config.yaml
model: "CTC audio transcriber"
train_examples: 26041
gain_aug_db: 6
hop_length: 160
subsampling: 2
layers: 8
width: 192
residual_init: "scaled_by_depth"
beta1: 0.8
beta2: 0.999
eps: 1e-10
steps: 23000
epochs: 113.1
Rows from block 2 of a small CTC audio transcriber, named by matrix and row number. Rows with one number belong to one neuron. Each number is 500 + 40 x the weight over its row's rms, rounded and kept within 0 to 999. All counts start at 0. Numbers have three digits each. After the name is the row's rms in percent of the matrix's.
Before each neuron's rows are labels from the 100 clips, of 14976, where the neuron reaches its largest size: "strongest on" is what is common among them. Only what is clearly more common there than usual is listed. The data: short read English sentences (LibriTTS-R). In brackets: how many of the 100.
# u: gMLP up (value half) (model.blocks.2.mixer.u.weight, 384x192), inputs 96-191
# v: gMLP up (gate half) (model.blocks.2.mixer.v.weight, 384x192), inputs 96-191
# out: gMLP down (model.blocks.2.mixer.out.weight, 192x384, transposed), outputs 96-191

strongest on: voice: male (74); the word "don't" (28)
u.114 096:482559515491472468491439447469450479481526538481445509521514519449550515502552565548513439553488576479546527445535520539503522557546541424482493505494519509487513473517440471458533511499480495530480468509500507529527504545477502541526529484496525480491508462584504477419496486558467499592
v.114 093:419520529456491547533504481468533486527500463510449482468530543498456515489480501497456525521550456454437453485508454520515519511458537568420534564456407431502479551514619586496460487504510479601510475477467544533497551487473466437580525493518438504546580462502555516493467528475517532484
out.114 089:559504482459550480437467474484562452536452520492460524538470546515497522546494474470484463488525508562452430393466462482505525424480543451446517504418472539519547578600454487564483529465454548476476496459514468501458516510522510435513511470454544528439581562432429457498510490478491449509

strongest on: the word "you" (47)
u.383 093:502514470521467454438498525525476532449511467491521523498474549570517519462515548462539465499504468510552499536564526524557604528500508517461507497504545506545471532574455464529484533508538482532462555501484519476489486575460434495457585542475508480580606512472514524510488465482499487457
v.383 101:468516515515493449442483475444491461576509472517569527485429550500538498423445520516474550376525491379515461539520414487492456444492510526463479522525578527525506528497518501522418534539530465577509455520484547539494502456528456488526412388516486496524517490448522467547444521476473500471
out.383 098:497474494496534526486535450512539507579508481556454548418496432523526475482572501494514476522450555509490531417556516436417426482511513506485535407452514475515543510444497521436523496478472501437556517499552451438551426461554544607492457524487555558473499496461471518548502438471488529453

strongest on: the word "it" (51)
u.199 114:454484563522439411428430521540534446574452549537451468546426466484479543408464501562501564471537509440488473570526531512515480447497512566490534466443463491485504479534514566527446611516505436452530477486510505524460530506460500500499487451523477497464501483517460525461413503538505518449
v.199 104:457490482576469554502437493514549474560545529445502541531498567479467558453490526551462604510571478546462523440533438529513560532513472576482432491469520495508440562551470548491495544614520533534590479539467458511485522497505494501482467490605540527544501508446487455560505504519516472556
out.199 102:531512495508527523510465507477449432529499514494545475508513516465519492599539517468515514503461540437446473466413541525525572453508439497435445495495521538484427519490580506551459476528436494523457456541514498518590523522455509530483479540529551383476451570567480433552539556538472518527

strongest on: voice: male (86)
u.345 093:477534551512517557474451490527421505544419523511585512463561486513505479507511521543505484518511398521417509462445493481441468551402495456487519424454480447507508461437496492481482539448412477496531424418458513453520546428450555420531467519500488512467466431493479533513498492516434403470
v.345 097:481502488516446529538510613504494525548520529463570535471456480521511531501506544473516474503452516532467534504502475492557531560528480389457476499498404535523505452457503509498456507505508546525473524453472513486486430492561526483508516474420481471479451486507519517402491490537511567515
out.345 100:449502534466453567489562494525488467482507585428484511491494455460504535459452480364496548512548520415559470532503559563520504422493528522546530527479476478490486476457539485486502442495563463479500491446562492530412505466463467518546517504468487599495525508487468486527443535507492542521

strongest on: the word "the" (66); the word "said" (29)
u.100 099:540494497525449558447531556527496533426478516504484475454518530569534496482430534489509506529575454486522568459495536550515499475468520482513521506515436446566500437524473579514416491559518504463513518498456472433564507492412503559534440516531455482465459509525489501408535465511484521427
v.100 102:465435588530505591585475448532434468522455493492505510494533468498486505478509495542487478460541491525486550476513496508451532491458463493476492570503385534446462474416447482494409528529479504526537445539513427520464536505480491532485518494559502505446522474419528530479490481503455460464
out.100 094:507544557444465469506539475498478480564396439466579549522501506498575432481524526474560547516534562482503515558416523584486572435512493522439489486509554556514504563479549499516469487408489560509473535533497489463506518466530555481492451510434519449561500492555553490488521506584517536543

strongest on: the word "it" (51); the word "is" (42)
u.92 096:562520538415479547495500583436475456440458439535568452495518502513478464517493449521415538536592435461399572546491500536425469477470502500486476485561456505502493490504530459516414460478604582473510477531449522469608521505467486550546509455518515537467449517458463557516500523481520419452
v.92 100:520509511550489531484547580447546579506541496492486483508486428463497562400518449563520465506462503508556512487535438467515508475493498545493475497474501471544566485531513529479461555512517527478456531431511511503462492513458447516517496488447527526519479535490544480490525483491474622394
out.92 104:449518564438541461519516532432450466501481471450539514523533491437509478541522497523532544550430501518513472548488474489567498502451461515516486448545475485559563466482548448575520438475540490469498516482536434520547548597552507580509498490564516532466476571442468484522482490442501501521

strongest on: voice: male (89); the word "to" (34)
u.150 085:554459425451558548421456464485507494496491395535531521495493469419486573563438496575517583532437481500509448520464534492553546494522527553465496517510521456516416506507498540481555520553525540620515536494514537503549487507535532510516459554473497441532540450524554500498498483481484528522
v.150 096:479563530502524599494487549503474499492490506515522468431479457535573462499484472532459504558522457475500538447446512524535496568548529475491553579467438493482493509476540512465506488448560483531492437524553536507495580539511479589518413472577529501469498477446536513483500453515446469492
out.150 081:395498622444466555461580500453520550496517522483528495493478436552541500504500540538488505537524556555497490510502497529537547382467505441462503463505456563526522503558444493474462469470493428473508534477467482461509573523469455508516494536536540528536514557484515436467468481515545514447

strongest on: the word "i" (39); the word "have" (33)
u.270 096:541483498482510441522483479549569524469474462515502554500432533491506462522541480472446450467474541386452513502474512493490519435517562518464486520588481460537497523464444549427515513454445525479478494435506500456514551460549550468414521465508460520487509569463492445497496506524520472444
v.270 101:528473577491485494549534559499485515444602501506544451491453463474499504491408474487430480465545522517544482547543477516561472515426431473490505493537468524494516495477548439484470530530553530437498530468546507567484478506514474549485517549404520493437528525594571471563567528473519553481
out.270 090:442445483526552505512511560457529426430455490464534488525519454460555530525562455463493480518469520466430508570532550522518491430554516406562466500515511444499533521469439505522465523488457411524569514534504448408479480537553476544504537497527481466556522495503511578482450508556513480515

strongest on: voice: male (84)
u.343 098:507463523537540494488463468428469532558556471574485504468491595530471550497495443514535470428452516568534520515521437490495542534428501511432407445430540486533448467559455504531507507501478478503523543492473498493430520555507543536442514483474512429499475505536487455566500544449469512531
v.343 101:528423533523442529460523473503489493541468533460489434538457593540482518528514496495507474462457459495516487449563510519447485538515508487470414407533462552488491467439433479593492462540549549509467489445553452513523482472497480502488475511455545476503406504468539483557496461486402472556
out.343 101:503454487498530493468554561520526471489441474489473528461539485478631522531518511465472501558517527452515527547522519521524497551462476525529492508556499582431421455533538496521512487520517489487524498450513467503530505463510457521524432548457480468501554442524490447402572570455547574436

strongest on: the word "you" (35); the word "do" (31)
u.27 094:453554524441521513514562470490566463494526504452501497413549492507520486413532490477578500455507458432498487480511495479469535498518522548452506495437504478585531478540494486520466519504561485581509593488454562487487489518464452562469439427474522453586549491465545444485460542483441534460
v.27 101:461565499521498516478484521412586432476456491502473506442528473506516525467512487529472509462477481479482447440509510447515467537536518497537407501507465462546454506461404501489467516499508364548479536558553553540549497537486463503509524449521493517475488469546545438524435559554445444551
out.27 101:563501551489531458492489460485506470480551516489438526500492489452466490498512473525481499493547502498550491535540435532550405488485524534550464509524531474520466571508501527479438578484504503592517429505484539545598534572491469493521493469532548515433487498512453497521477472537552492455

strongest on: the word "was" (47); the word "it" (35)
u.261 108:404527472511460527462475491534515422456533508451472398451559517516467502442489428509467499508509473498485438451521419495463493521550477537498428478462461509458484534464509460589539474526472460464515570537480459499497508508537562462508399472539490491509527574494504485526537524510506602518
v.261 107:538433554483478444545490554501508450491619553516589516505547433508563550587524491476474558528488516435560468498477546484504450480453541463505505534442571523487468483499473490504465576479480463551501505498507506506494474482492477497483480468442552463465537489586527491497480470507496517503
out.261 114:470427511405486477472498471489458515552493515468432487397451496466442581530539420423482487481487520429518482465485482488434562511487497533466503520509470530489534504540528483430521524507498478472508545503503441487560439490531548496449497496537538451534458478478482486462448526475502487457

strongest on: the word "think" (27)
u.33 100:520450561469498418560508430535446456474511523512473499585492535528461486469479465494568437480509458506516454413482511529448491458491529515511529559406444466548501520523507481471502526552496560501517535449490561536495495511440470529511485465401448448551539545488512535557482489513579458466
v.33 094:544561478505534530489448426542516548551511483507439477470510514443469470540544510551527534546494442451402524505385448445516522453485525483463497461437514485471477541494540455548526511497524518535423479441466507481538501517484521481479526538525495439533498422473588417490468513483456495483
out.33 095:518535425440466521463447501525456514511467450518499503542474505489524471498434463464508437542433405488540591502480493514513497425479509469564528447519545479538509565476495452459467470446523496464449429471468500481447533509527477536515519542478518509515526466508482420504441604456467514540

strongest on: voice: female (93); the word "of" (25)
u.47 091:472480461470536495521554496520506563489533475494490509539508452494509439457441504459462529488448448570462416534395457497551506517488542503513472436461516434518531453439486470459429451518477482485461498512554496506444577513408552592452520518491583505506482556406456476508510510491530493520
v.47 093:450510529509467459491438458516513506466484496479501519555502526556482539546435539443530492581567448521452497480526523513612472514492490470450513546470497590469512482509436464493435489508517449547548513467440456440444499506486521469507501457530525486523526403466519459475572433501533551524
out.47 088:517481485492505449502471502461483449485493479510475561487476507534513470476482439522544530506492579560498472540464549461375461484441523442483575537485623476464458482456531516482524538479466492488499582500519542488518453429500449489460468526517465445489468495507542533512573493481470521498

strongest on: voice: female (81); the word "and" (28)
u.236 105:553547455489523500462565508471507501496418468476506528495504455541512494430518534504499448576483418515518518531570435564546514461578535503476498506565479444547605569540499506474494575478492556549512525556518520469488434488438460558498555561612501511522503502510509521440503482491569514433
v.236 093:436510471505491415551535529477510513453537577499479464563481551467482452480487550521472479545551467477402538477488441498488473431494500528516452482529440511427525463479491541505473516506591504391503506554452480384482535521542508509443411499513461545465517507428535551466527545446516491433
out.236 100:388497566546483490571555506466509507496526457503481511498474514503472460547462473505530567451453525513513458536502525420537531499467438525580525528449461441476472468506502516577514452520514457543471513469541456531522579479508479441575464575504535543545543484504479454515525459495562523485

strongest on: the word "i" (41)
u.195 095:573439539514419466538501449460546465508500566543482466445452497487517546466556527505478525533492565486494474551487482534513456536467514435548506540506439500496539495473353491449560533508575511536577549546473528540511455495445450541446554521556493487457532497463437488512536505484471511526
v.195 099:425515521549481445505527566586515459455513467460636468474477522538542497560539467504413551505483460499472525497491551531458485463510498522493468468538548518478571528493480421570479539495505528464480511463443476523509506475486491475474502511470483537452529513442501461528517579468567505409
out.195 094:398449479523503502509538525513463528513539457497476512557452463488473387539489472454489564456596508499518523504527469540538625472523504504520547527585535467454441518476532528463529480474466514525473456452554499517508426516510519536452491486508500536507541518525536538575534493536522514480

strongest on: the word "and" (33)
u.367 099:479479530516461530547539552497514496503483582475565526500448506545465521530536534522488504481446500510483538476544402495503429464529585520500547446459489515519604478487523535462505568497491531463455517495488532497502528436474470502588476435532447479496497499541442579495524549514547440415
v.367 095:505512534469574458589498517488553459482504532462449468556503478529523501508444488551417490526524460474518472538538528576587463536455497497457562560518504515435539427543531450534510510555568541440452461454389497530482390520440454471511504544492366454531481428556556487516536582502544472464
out.367 112:484408492527490529456456537579458484498493546563518554465510463443519438472521518476549495428512481547518545538465557462620508491527442460527504611528496517472519520428543468559431461496497492499560562514505476476454469498534447490473445543450430484503540546557541423474505495533488514545

strongest on: the word "i" (83); voice: male (81)
u.148 120:542446523503464509558530535455531498483543526524466519494491429522468539566454446540508483560466486538528512502493509506521494572493525453596525487446523501448440563523443497533523578430568496471435508538483480452444528535513518576416461567539441469454569513587430442499533498518464490462
v.148 096:469543522528476434538471540490525470514479545524505440516498502533460487500440544493479523531514507451445553453514483521503436526480439462502473482526500558520510434438451478575478462537495488495533468502515513470526562450503489486487449513558518454426488521520493524541476504453537527459
out.148 124:457530514492510498442567526457507444528543463545560498500474559518520518493515487477521495551549486490565520502491485469459509519497397508449517501521440466461521458538510527443563430446432499471463489508460542527514460497528466477553472521426493548559462505444534588555465443450505512538

strongest on: the word "was" (36); the word "it" (29)
u.20 102:466549453483553528557487582512496468513531548483448454450479487472475542539550488521538503532520532530523494516494549440493531563484536449431485527500497468493475502496571525442528524545531500484519499494516492494599518527531562568424482452444588509467529486584426457512487524513535525551
v.20 099:521565562471492556514490522483519480484486540564541465497528471527498418488472512511482538491507518484436513494513453450477442498544518487502347455439474457581499476513458463464508517537513416468462515492506502556563591517469440549479488475474530530539473504460542430535454573591497475468
out.20 093:455495498553506384458423454515539561522451467461500478474511565435530506495460499494498490521512556593429503439495515457452495465526478530442459448460456428436569408489511497497435551568515504515571540521464473515536451533486462482473460518467505541544510565402461558498522496468538482492

strongest on: voice: male (77); the word "not" (39)
u.189 109:456482508488587462488538464501437431577472504541563424421470503485536506563426541541527528497505548484563490502509496538476507497503503519459451524553533508568527486441579525529455542506462447476452468539500483484562476413514542522499457516561460509509497500495525473499486522491469497453
v.189 103:510406467533520620543491472438518509502492483506503502524438461510443567481514484471472502506511490495452445432522509518526451524564464430470491471493417484420536526550514461542553542542477505527447503466435475477521525484493496542412534510428495454481512508437477438531504566484469443579
out.189 120:530510460496444473503493422473494505510505447530471495513519496463464539507524496473576472530427445494543537549391475555521484487447546465541513539516495539454483476478434458495486494494583499440500489512561507461444583531572527437470542492495534538525504443593445499442460499457487584452

strongest on: the word "you" (67)
u.306 113:495463617485522446479453536529483469499519556478509482451487542390483491449514558517471559459543493484463487500499440501447463556509542537455528529483482508519467502460490541534451429516506385562485514498450521498504569524495474530495498462528509537462497514515522513520474504459539425449
v.306 110:464469527502492523494430555436536511478558504515486483519495486526426589616562512509453496460495451468427450509477506514522449477535461545505478537492520466432467508517453448472473512507494491547579526480403522520510550482517497527523525528548470497472493476569565524493423559567539550504
out.306 118:467442510559534434481488498569559522528471446485457531569507482479506527527529561516434561499529575497526468488474447500509474451504496496573489494586543496453510601554464432509477467508582443517483501449520543457452485432504518498461448492487540545499530499529455509503524499452503532559

strongest on: the word "and" (27)
u.10 095:518533529502557476494531530535533522509548474494514480538476467505518474508538507521532449551420528502515488493586601550568507519512578545487523532476461449504492488529472547443503499485491532517523493469508566512423494539493479524538500513496566455555495470432521591481526526431511525500
v.10 084:511512476468440510505438521549525482537435506507495452527536567481440553468422478464486472539453479470475475462510454497435520446554509521513435463451512484482457482479464498545496405529576504480513487528472451439540489492507545486472417547503464463531454460446491517408507465518467532508
out.10 084:428485465545422445508468505467472545489524553503493465539526494499567487518494528459516439461430460542561508558477522576533473490505454519513537529512513470548511473408610426491499476551492490513507452533551516623496483402430455507559486483531435527504481518499547474428525489535498535552

strongest on: the word "i" (82)
u.85 109:498544515470475531473417494511514502528478578495492479476505471474466519494485567461466498556510538460540471572469496485536511540475457507435486512449474477509493531521418497528470437484446490575527492563536489524538535440569487516495430506610532476518386471553533517557494483492555525517
v.85 102:477450493531366499577537494467538540481487541540502537514503493529555457479501439528502462556455557440528490510471471482450491530505429521493501475570523545457450534480519478550512502546585519468502521493473431469481608453466532504429482526547445456456478437593478462432528540521414484503
out.85 107:477538471485529479480555511509513498455452531517518513452534476471408524486443485440499593522504541489533392465520473510551503524516507603556503475544470538585484511484429511528476479570508464559506465517495550507485475484496479500562470475527458430496520493519505510519435529508494506510

strongest on: the word "of" (25)
u.285 104:476486464462495471538477514442452476548508403425497457435465446476464494541425524438447498520610445532523432484506499536518506493537464545494470471538521428421527535504488471471529495507554515472448446495492497557485541518512537486515511514470456527570604511482549534453438501488427551472
v.285 093:469541469544497468559500680494526551507523527495482546376558423502555484503531476526577496475500514461475494517546577497539508505461464519517537492422507483446421429455462480542493537490452470526514531480509539473547423551504518562509555513463567477472524510529481445543477459470429515511
out.285 100:425459588499506493522513477442490501516504504488482482523507551471488450540498561574524504546441443476484479471545525502473465441563451508501515452424424566499524531565559440518511412505528528520524542471478450489587563508590492595535457498534519482490473530490518533525475446420493514448

strongest on: the word "me" (25)
u.255 101:470500434493581443523568569500440519574549520450541579494454507487437520538481501504557411494527461472549431488467478494461496579473524540549512485445550534426515575538484437516480546479454512468526494503352512513499500472486464510412531517430499509511495513529491509548493523504479497469
v.255 105:468518531532470503491430519423489515474472459566510426495456475490443541545511459509436538489576432500485516484415504550513524596482523505376502522483538465486536407440552407521518525494488455479482468532491497477541481421514467421549455482558510472488432495447519429475535471452518530473
out.255 084:590423473437475501509499520379502493533562495435520490459479554511493545458472507439453479526500535523404480510491488504600593521497505474439451577557450492523480503503504492509458468536520483525522560474509543433456515509524531479478521464559536508493491567452502565506526517498580556433

strongest on: the word "is" (31)
u.209 094:570459568503486553480474446510535511549475530508553477497534472534472485580538520461495438529442473507378510434468454526507521537455509388439496556513481469515522468485504487411426564469532524468561481482444466394583444484492388477500502494515522513543490470479487482430485493460505498517
v.209 089:486594525447514500491536615453466496541572483483467530516483533498486543486484491564506552507506507462483537510530509428497454435544628419476497505522479591532501492557494532509535484588540481495503502590541512475510510523502495499525466540499505484480544502496538510500503506509492565551
out.209 091:502449513469518470498496499528408488475521537466487492543520501466489582533493553443490477542499518487485544589517526513508463435546526483456512482453525549491457547520488469513575492576541501590481568524538413531556530479480480528536471528570519474506495506476528529573504514449460542459

strongest on: voice: female (85)
u.310 082:449501427533533552508477444474477530426565559401491529453527532443539460485531495519478556448506554451532463551436537478460428455477550530475493453540530432544508464479443460470484501578472497520473413473487518436486482471445543467508454485508496480488499517510554496468529523462420546548
v.310 245:520561578479487503524545537437504540515440521496506502507430410466497495505469532493521484503461500479553501487534502506558512497477524446452474554509535461475569482466530495490452591572563499529482481507486431523548450494442483537473459522447499422548576442503427484586497447486437564418
out.310 075:509512523438402518518521495509451503503501551436501560548489522520494489544571471460550477536510552473526563503485521503501557459516487424480481572489439469504423421499463504495474515493524512546455465531498502503522451526509546494494517442485481464499515524492543516572497493492485478501

strongest on: voice: male (72)
u.207 103:362514535554481425471547483532497482557522515440587515495550549533557460579514526464492501463451427496496518522465428466535508477507523520500440444505473533543581527498496491507421560463496487536463521511485547524468537465509476411512456463476497541515448508468521543567439520491525531475
v.207 101:487490495465420480564469494500513519445500577452563468526503533511564495451603455580477500465482522458522547459561557467503495599515507485502472470501532480523467494504503568516519514470527480547479416494550516514480569473525480556487409460474491535431537498528533501513465489477467470537
out.207 107:492458490538469536566546412519536532486442514523540443600416527477451446496457487518488530451515559508572482502485536497492486482555537532548452477547524567538448523503464535540505490458528514561529562502479508503495430506505466560513551509503445514530473500455514547528462460508511485547

strongest on: the word "of" (33)
u.262 103:511475473443515522451493429501502546469575410419480546567533463434539519529506436528557515583475448506467503491443463534443491533452455503515504544511504535480547490542523426488454459457474479463471475475381499444515453526545547489467511527517546463521503495521488539523537482437466542505
v.262 105:381436490573470525560429471523514496468524486480442519509458536532557567461482468501454494489521478530458514485505452475442415573471536490541461442494455476474456474494451515495485498523501537524476520595513483484496467493483488544508472504524489492436463517439475510558451510469494518591
out.262 100:512541523518517515515547542566447539487502514553461434550553440496516491554483575446430555526469510479555450481488533502467554436559555434540518472569458446541515523485514564515522524495425483523473511480520489506529523487492449510511516464505527534561475503445470513478483566528506531521

strongest on: the word "and" (63)
u.226 109:458576519459443502518457557533500490457517530581511443467528545449454473524453493510444490523556458439437520529497603453487496458470476532447555470494551429542530456486561511518522458507521487476444532505517508475484488566467421446496489477515497466485459528533487552525455472433473564482
v.226 100:487482472475470450479526505522473422498554508544453522499533477602511503524516506516475476529515355507480478507521544528522422509500500468467551569535476512452520504473479468452488498504475503529592453447461518504449450548458502504485532448561387441497532457555475452444534534446500560456
out.226 114:547483552516523480520540515455470508455518407492500476485452481408524511436516556449520559475447469490465509460493533522574437433519519462506503482524452568538553414518507486545474477526537492480481457533519470485512510450485520471443567535453559379552507533480515431561529489556457502554

strongest on: voice: male (79)
u.159 103:469491499580465430497460535498525470530515512513520490594511502495553527514492507607507448516568462495457541553500444472448432448516506516505463534445541511501544513522528536550543576475507464428497518380441489511452456485472473477522451474455519552470529519511486519509386456481461518427
v.159 101:482500531507505528535582593493510491506472518440545490557456540512501556526576524522458498500485437515500495477499472563489511545497475519449446473578532535472566457487470500490449506579507424473569558508434404502501438420479472542480454506497472483482489543481445552436507481528523559473
out.159 110:449471510441464546462512546565416513490475486490588456513507508489451477477571515492514461589480526504502543454489487544507478526454466541466479550499454575462529540473511560470530452450498568538500524464543505533508498533511454458484523474589459479496461480543533465508502577529579557492

strongest on: the word "and" (33)
u.238 105:468549520538518436512511553600486491526524589516474480565495472537494579467502467556449511538515562438519500539533502449526466456511555486506502450510484460491523473485468553489495432526520493528468483551502492491468538489507501545567512450506555517467465493442468558562514531492474475492
v.238 102:472413524540509476509535442553542486541533523474542490483443565452471454497482488509482454465488469463515558466519504543484534519511545558535560509443461511450550531542547521544514508524540541472538487460463452478497504392575497489483568464581470536468501527505530506549534490455422523439
out.238 111:518490524545497478559543492477461444503535482461455497546469504466515510515516596549485427415557485472498511584537502498497453482468512558540520542443448524419496492505532494518519473514509530545519422561534406425486602494558466483486478573562527500561510569526454453515500447532457542553

strongest on: the word "have" (43)
u.126 100:476501566515542495424537580513553474416515506564514448501524551532450514589544475464474457459525441520502500532516499497543479445445487470514475517542481483486520532514485472545524456511485563541494522411535453498410515466545496505495513483498477560469497575460570534547492522440437563523
v.126 098:490527469584478494565440531531441494506508554587460454462498462526581515553575512539484467501551551577470585536524476490513553525398484451472552507568476513505481510400537510506515519549504502494463523476507523466547517535451518522547521516467553490509424438493531471511547514520511533463
out.126 110:488459513512484459508466509557514495513441481481509496474500509541484527507474460489507475437539473510472510497530478489516474462364522486522475450575550565539533499423437535483578548444492523569501502562427491563437430451510555497467484553553491455464475530517532502506545500547442510515

strongest on: voice: female (91); the word "i" (43)
u.205 099:488515499465541540503512468463466513480480599521495536456592458507611515523537520442525443507489563485514531549517525466524483486453568491519521576510474518581418527528492499542597509497545530448430512507566471479491471504483543497499473525456468514511561477484504476528544438481441487453
v.205 101:506484524547486453487517512567509469532482473502531490526442558511504494472471503489427508480532478481503456446485437568506500497533532530453474452551561536459576533521552496512507540508538485501484500440445512517457535504503425454578505479486457482430527530460493468496489585434494515464
out.205 100:590482465561430474559505520467453455504506478583475480537508508539411455467447445479536471507497499459541474446456473509534594525550496485455482442533440472528461524461542469488515496512546532505453537410506506589492524448560514465468496513476539448464554518508528534500430459504512479586

strongest on: the word "the" (78)
u.335 103:426450524484528452529547437437467427470454576443545481491506499484410487497460485494451478521507502502542513544486443426521526474447524517480517511495419434494454554526466453480466517515473495528508499505500542458529541530479500419500467527567463513445492466535492552555463476550532506449
v.335 104:490524501564488497468554521497510489484466494500512491509505484472524509621488459518473511502531495499485542476425443475461457529416457473474481510501445520489481494440470525590405607513445467485466515441467491458460486573476422444441449475510410508426495432448572448529428531507551533470
out.335 112:517471446463473561446482472500569460519533505484455504479501419462523448482523454497462472418532506542487476502525521491505469502499569511492484472422572531512450522495446492501513475561562407509439437543540494488464499467515529531466519514473439566579559480463466464492512585492504506514

strongest on: the word "was" (30)
u.298 104:577530485446525610459491539395468514511522477441490461494541386476535525517483503459477528567468479534506465459527514553499485463509497505464551546522439576553523515484468498531496478514546495483555437500448409463488474497471555506466528520567528440469516465485478487468570469504478511493
v.298 088:446505494485431409483449545535497525470555526462547495485462539487478512457481491440463537443531569433524574501433481456508510526505499463550481503447499496536589480457435468575490503512463483519456460571557533497507512485510465479458432481485474547467484541483487478420511525543493497478
out.298 093:477457563488509508522561466511498437440476557467487507449561580509515494519505491503510465486536497480477557485523525459504585581500490560532547410458514506472458462513491544443476443403509468427474564417575477438533551509511443528540497504499468531472553512531466554451536479497530562427

strongest on: the word "and" (46)
u.353 102:535491510494539495464539541495531599497542508503419442500481519463418465525458460599564464587501546495521500504500528474490492489494468545510523461513472469536526465504545596497529522564551458513506481619503469473535541479546450612456446558495478437457556494531461521482503495478517490493
v.353 103:510516542530473444537552553578521456431494568473451512568525490553566521513455451550438466488469491511491524474476542506432484500507564483547547422517484538442579454433515476481541492490479539446517502495456494517440565461455479511536497528504431560482497463534513528470513548489510530463
out.353 102:510578511456460501506536552563516460487458490486485584531480528517457481444504564434510515417456533520522439461526514441517497460521543551604556504539489515480485413436510431538482535451511502510506467532473486416514502476490534444461512548522477478493478464506569477511528485515463487488

strongest on: the word "me" (57)
u.340 106:495539498479504487523497495587488453576527497553474499542425495455528444482401460469509477441514499443540505558508533491526477566517535437503484509480502580495518568466505414485521592539513517502405486453450480506568443544446542508501484484520480532560468492518538443489509585465497482478
v.340 100:542508537529559518531505522446533487439441462477571418534401503520451539531528574536510500481487457510522479430559485548488560465551514565474547523509589565454557472511535491494524576543561539536523476454519446473517444409496397497494486513511467494432542539515449433520487531541471516466
out.340 107:518505477557518539501448521490398469460536537495478529505509546477501512461462541482468430400530502514549443476450505483497463493481433498574485559486526478506469497519431531598461553446544476493492483503468523516533475571543507500482520468505581462494474485404445551518510566508549498566

strongest on: the word "is" (41)
u.194 102:541499391516473540489549463485490486451480521430480514516497467501500624496536528553563512496436461470533561528511450504520482461462537561501521502440478446470394494520447515536541539526557529439526534440490562546508534417520503545542512546450542488486443496557518552562524445471450587451
v.194 097:455465532508481528498498424520454476522461524489554551560486535447491465555484594447486561483525486497415490458457520477478438476467523434476525510520438573501533561423436499519420491556496479497492483539479523446534515513470446495570504495505505540513473414410486517458516545501403414502
out.194 091:414495540508462537508560548468460536437552512533486558512555462499548407574511518421489456548563493486490500539462522499433504525476545537527468552487473515525558491472448483486515497398419459473516448509552451540514454487490491510502557454564502521511505583513472465513512544509452501545

strongest on: voice: female (88)
u.74 099:507534564493496471498471519543501535480457541483539556497478469495488477620527518454523537495505487549427545477511488519598464502487411429464491503439509483574476507478550512522527515566521592480448481441444504420493568564524508438525481505468531542539483499578440466469469511531548470499
v.74 094:454486526624455518475502573525508517530484577512541518534484560440516550490481546477479448435525517485511539474524530505547481419505487528473504533604492502506541512509559526560472553548480528430453485462484466516480497475460467542520525463505536548458524501445491531520437516524502552408
out.74 096:534451492516477579446566469570483481391495496512505486529492550519523537476584505493580494511520532463486583436518541508573509539419528520539535524495459484507490488471487542496466503496511442483514509539549508464458481475473562540496486531570526526449476486516485507510508478497444492496

strongest on: the word "was" (35); the word "it" (34); the word "a" (33)
u.50 096:450585527503566526518523555479509463486555481539478499524494431504510524533570503505507489469536557489442484573477532508596482435561518492490442497477509500542500517541520505446486626545525532443490480496470516483475447583499476500523512532465542537558561414558469485596594526495437458479
v.50 097:495444544521480497489514461499465489553498518511494536523516501485499496482495508505527539530502455493404507493439516573452565400486537490434470519514466561514502520426498536460429543547540465524515536461548547461514556547472425471557476443488533551580441507404565513469500474530487472509
out.50 092:557494509536485496481379527501504432503449550424471489490546446457655531511443549431507544522490535539455441429550510526478509581505502484477542513478482535505522540511464509538474563462488496492488485553605487538493483548515490457507551502541494414530551556449489467450586557490474485471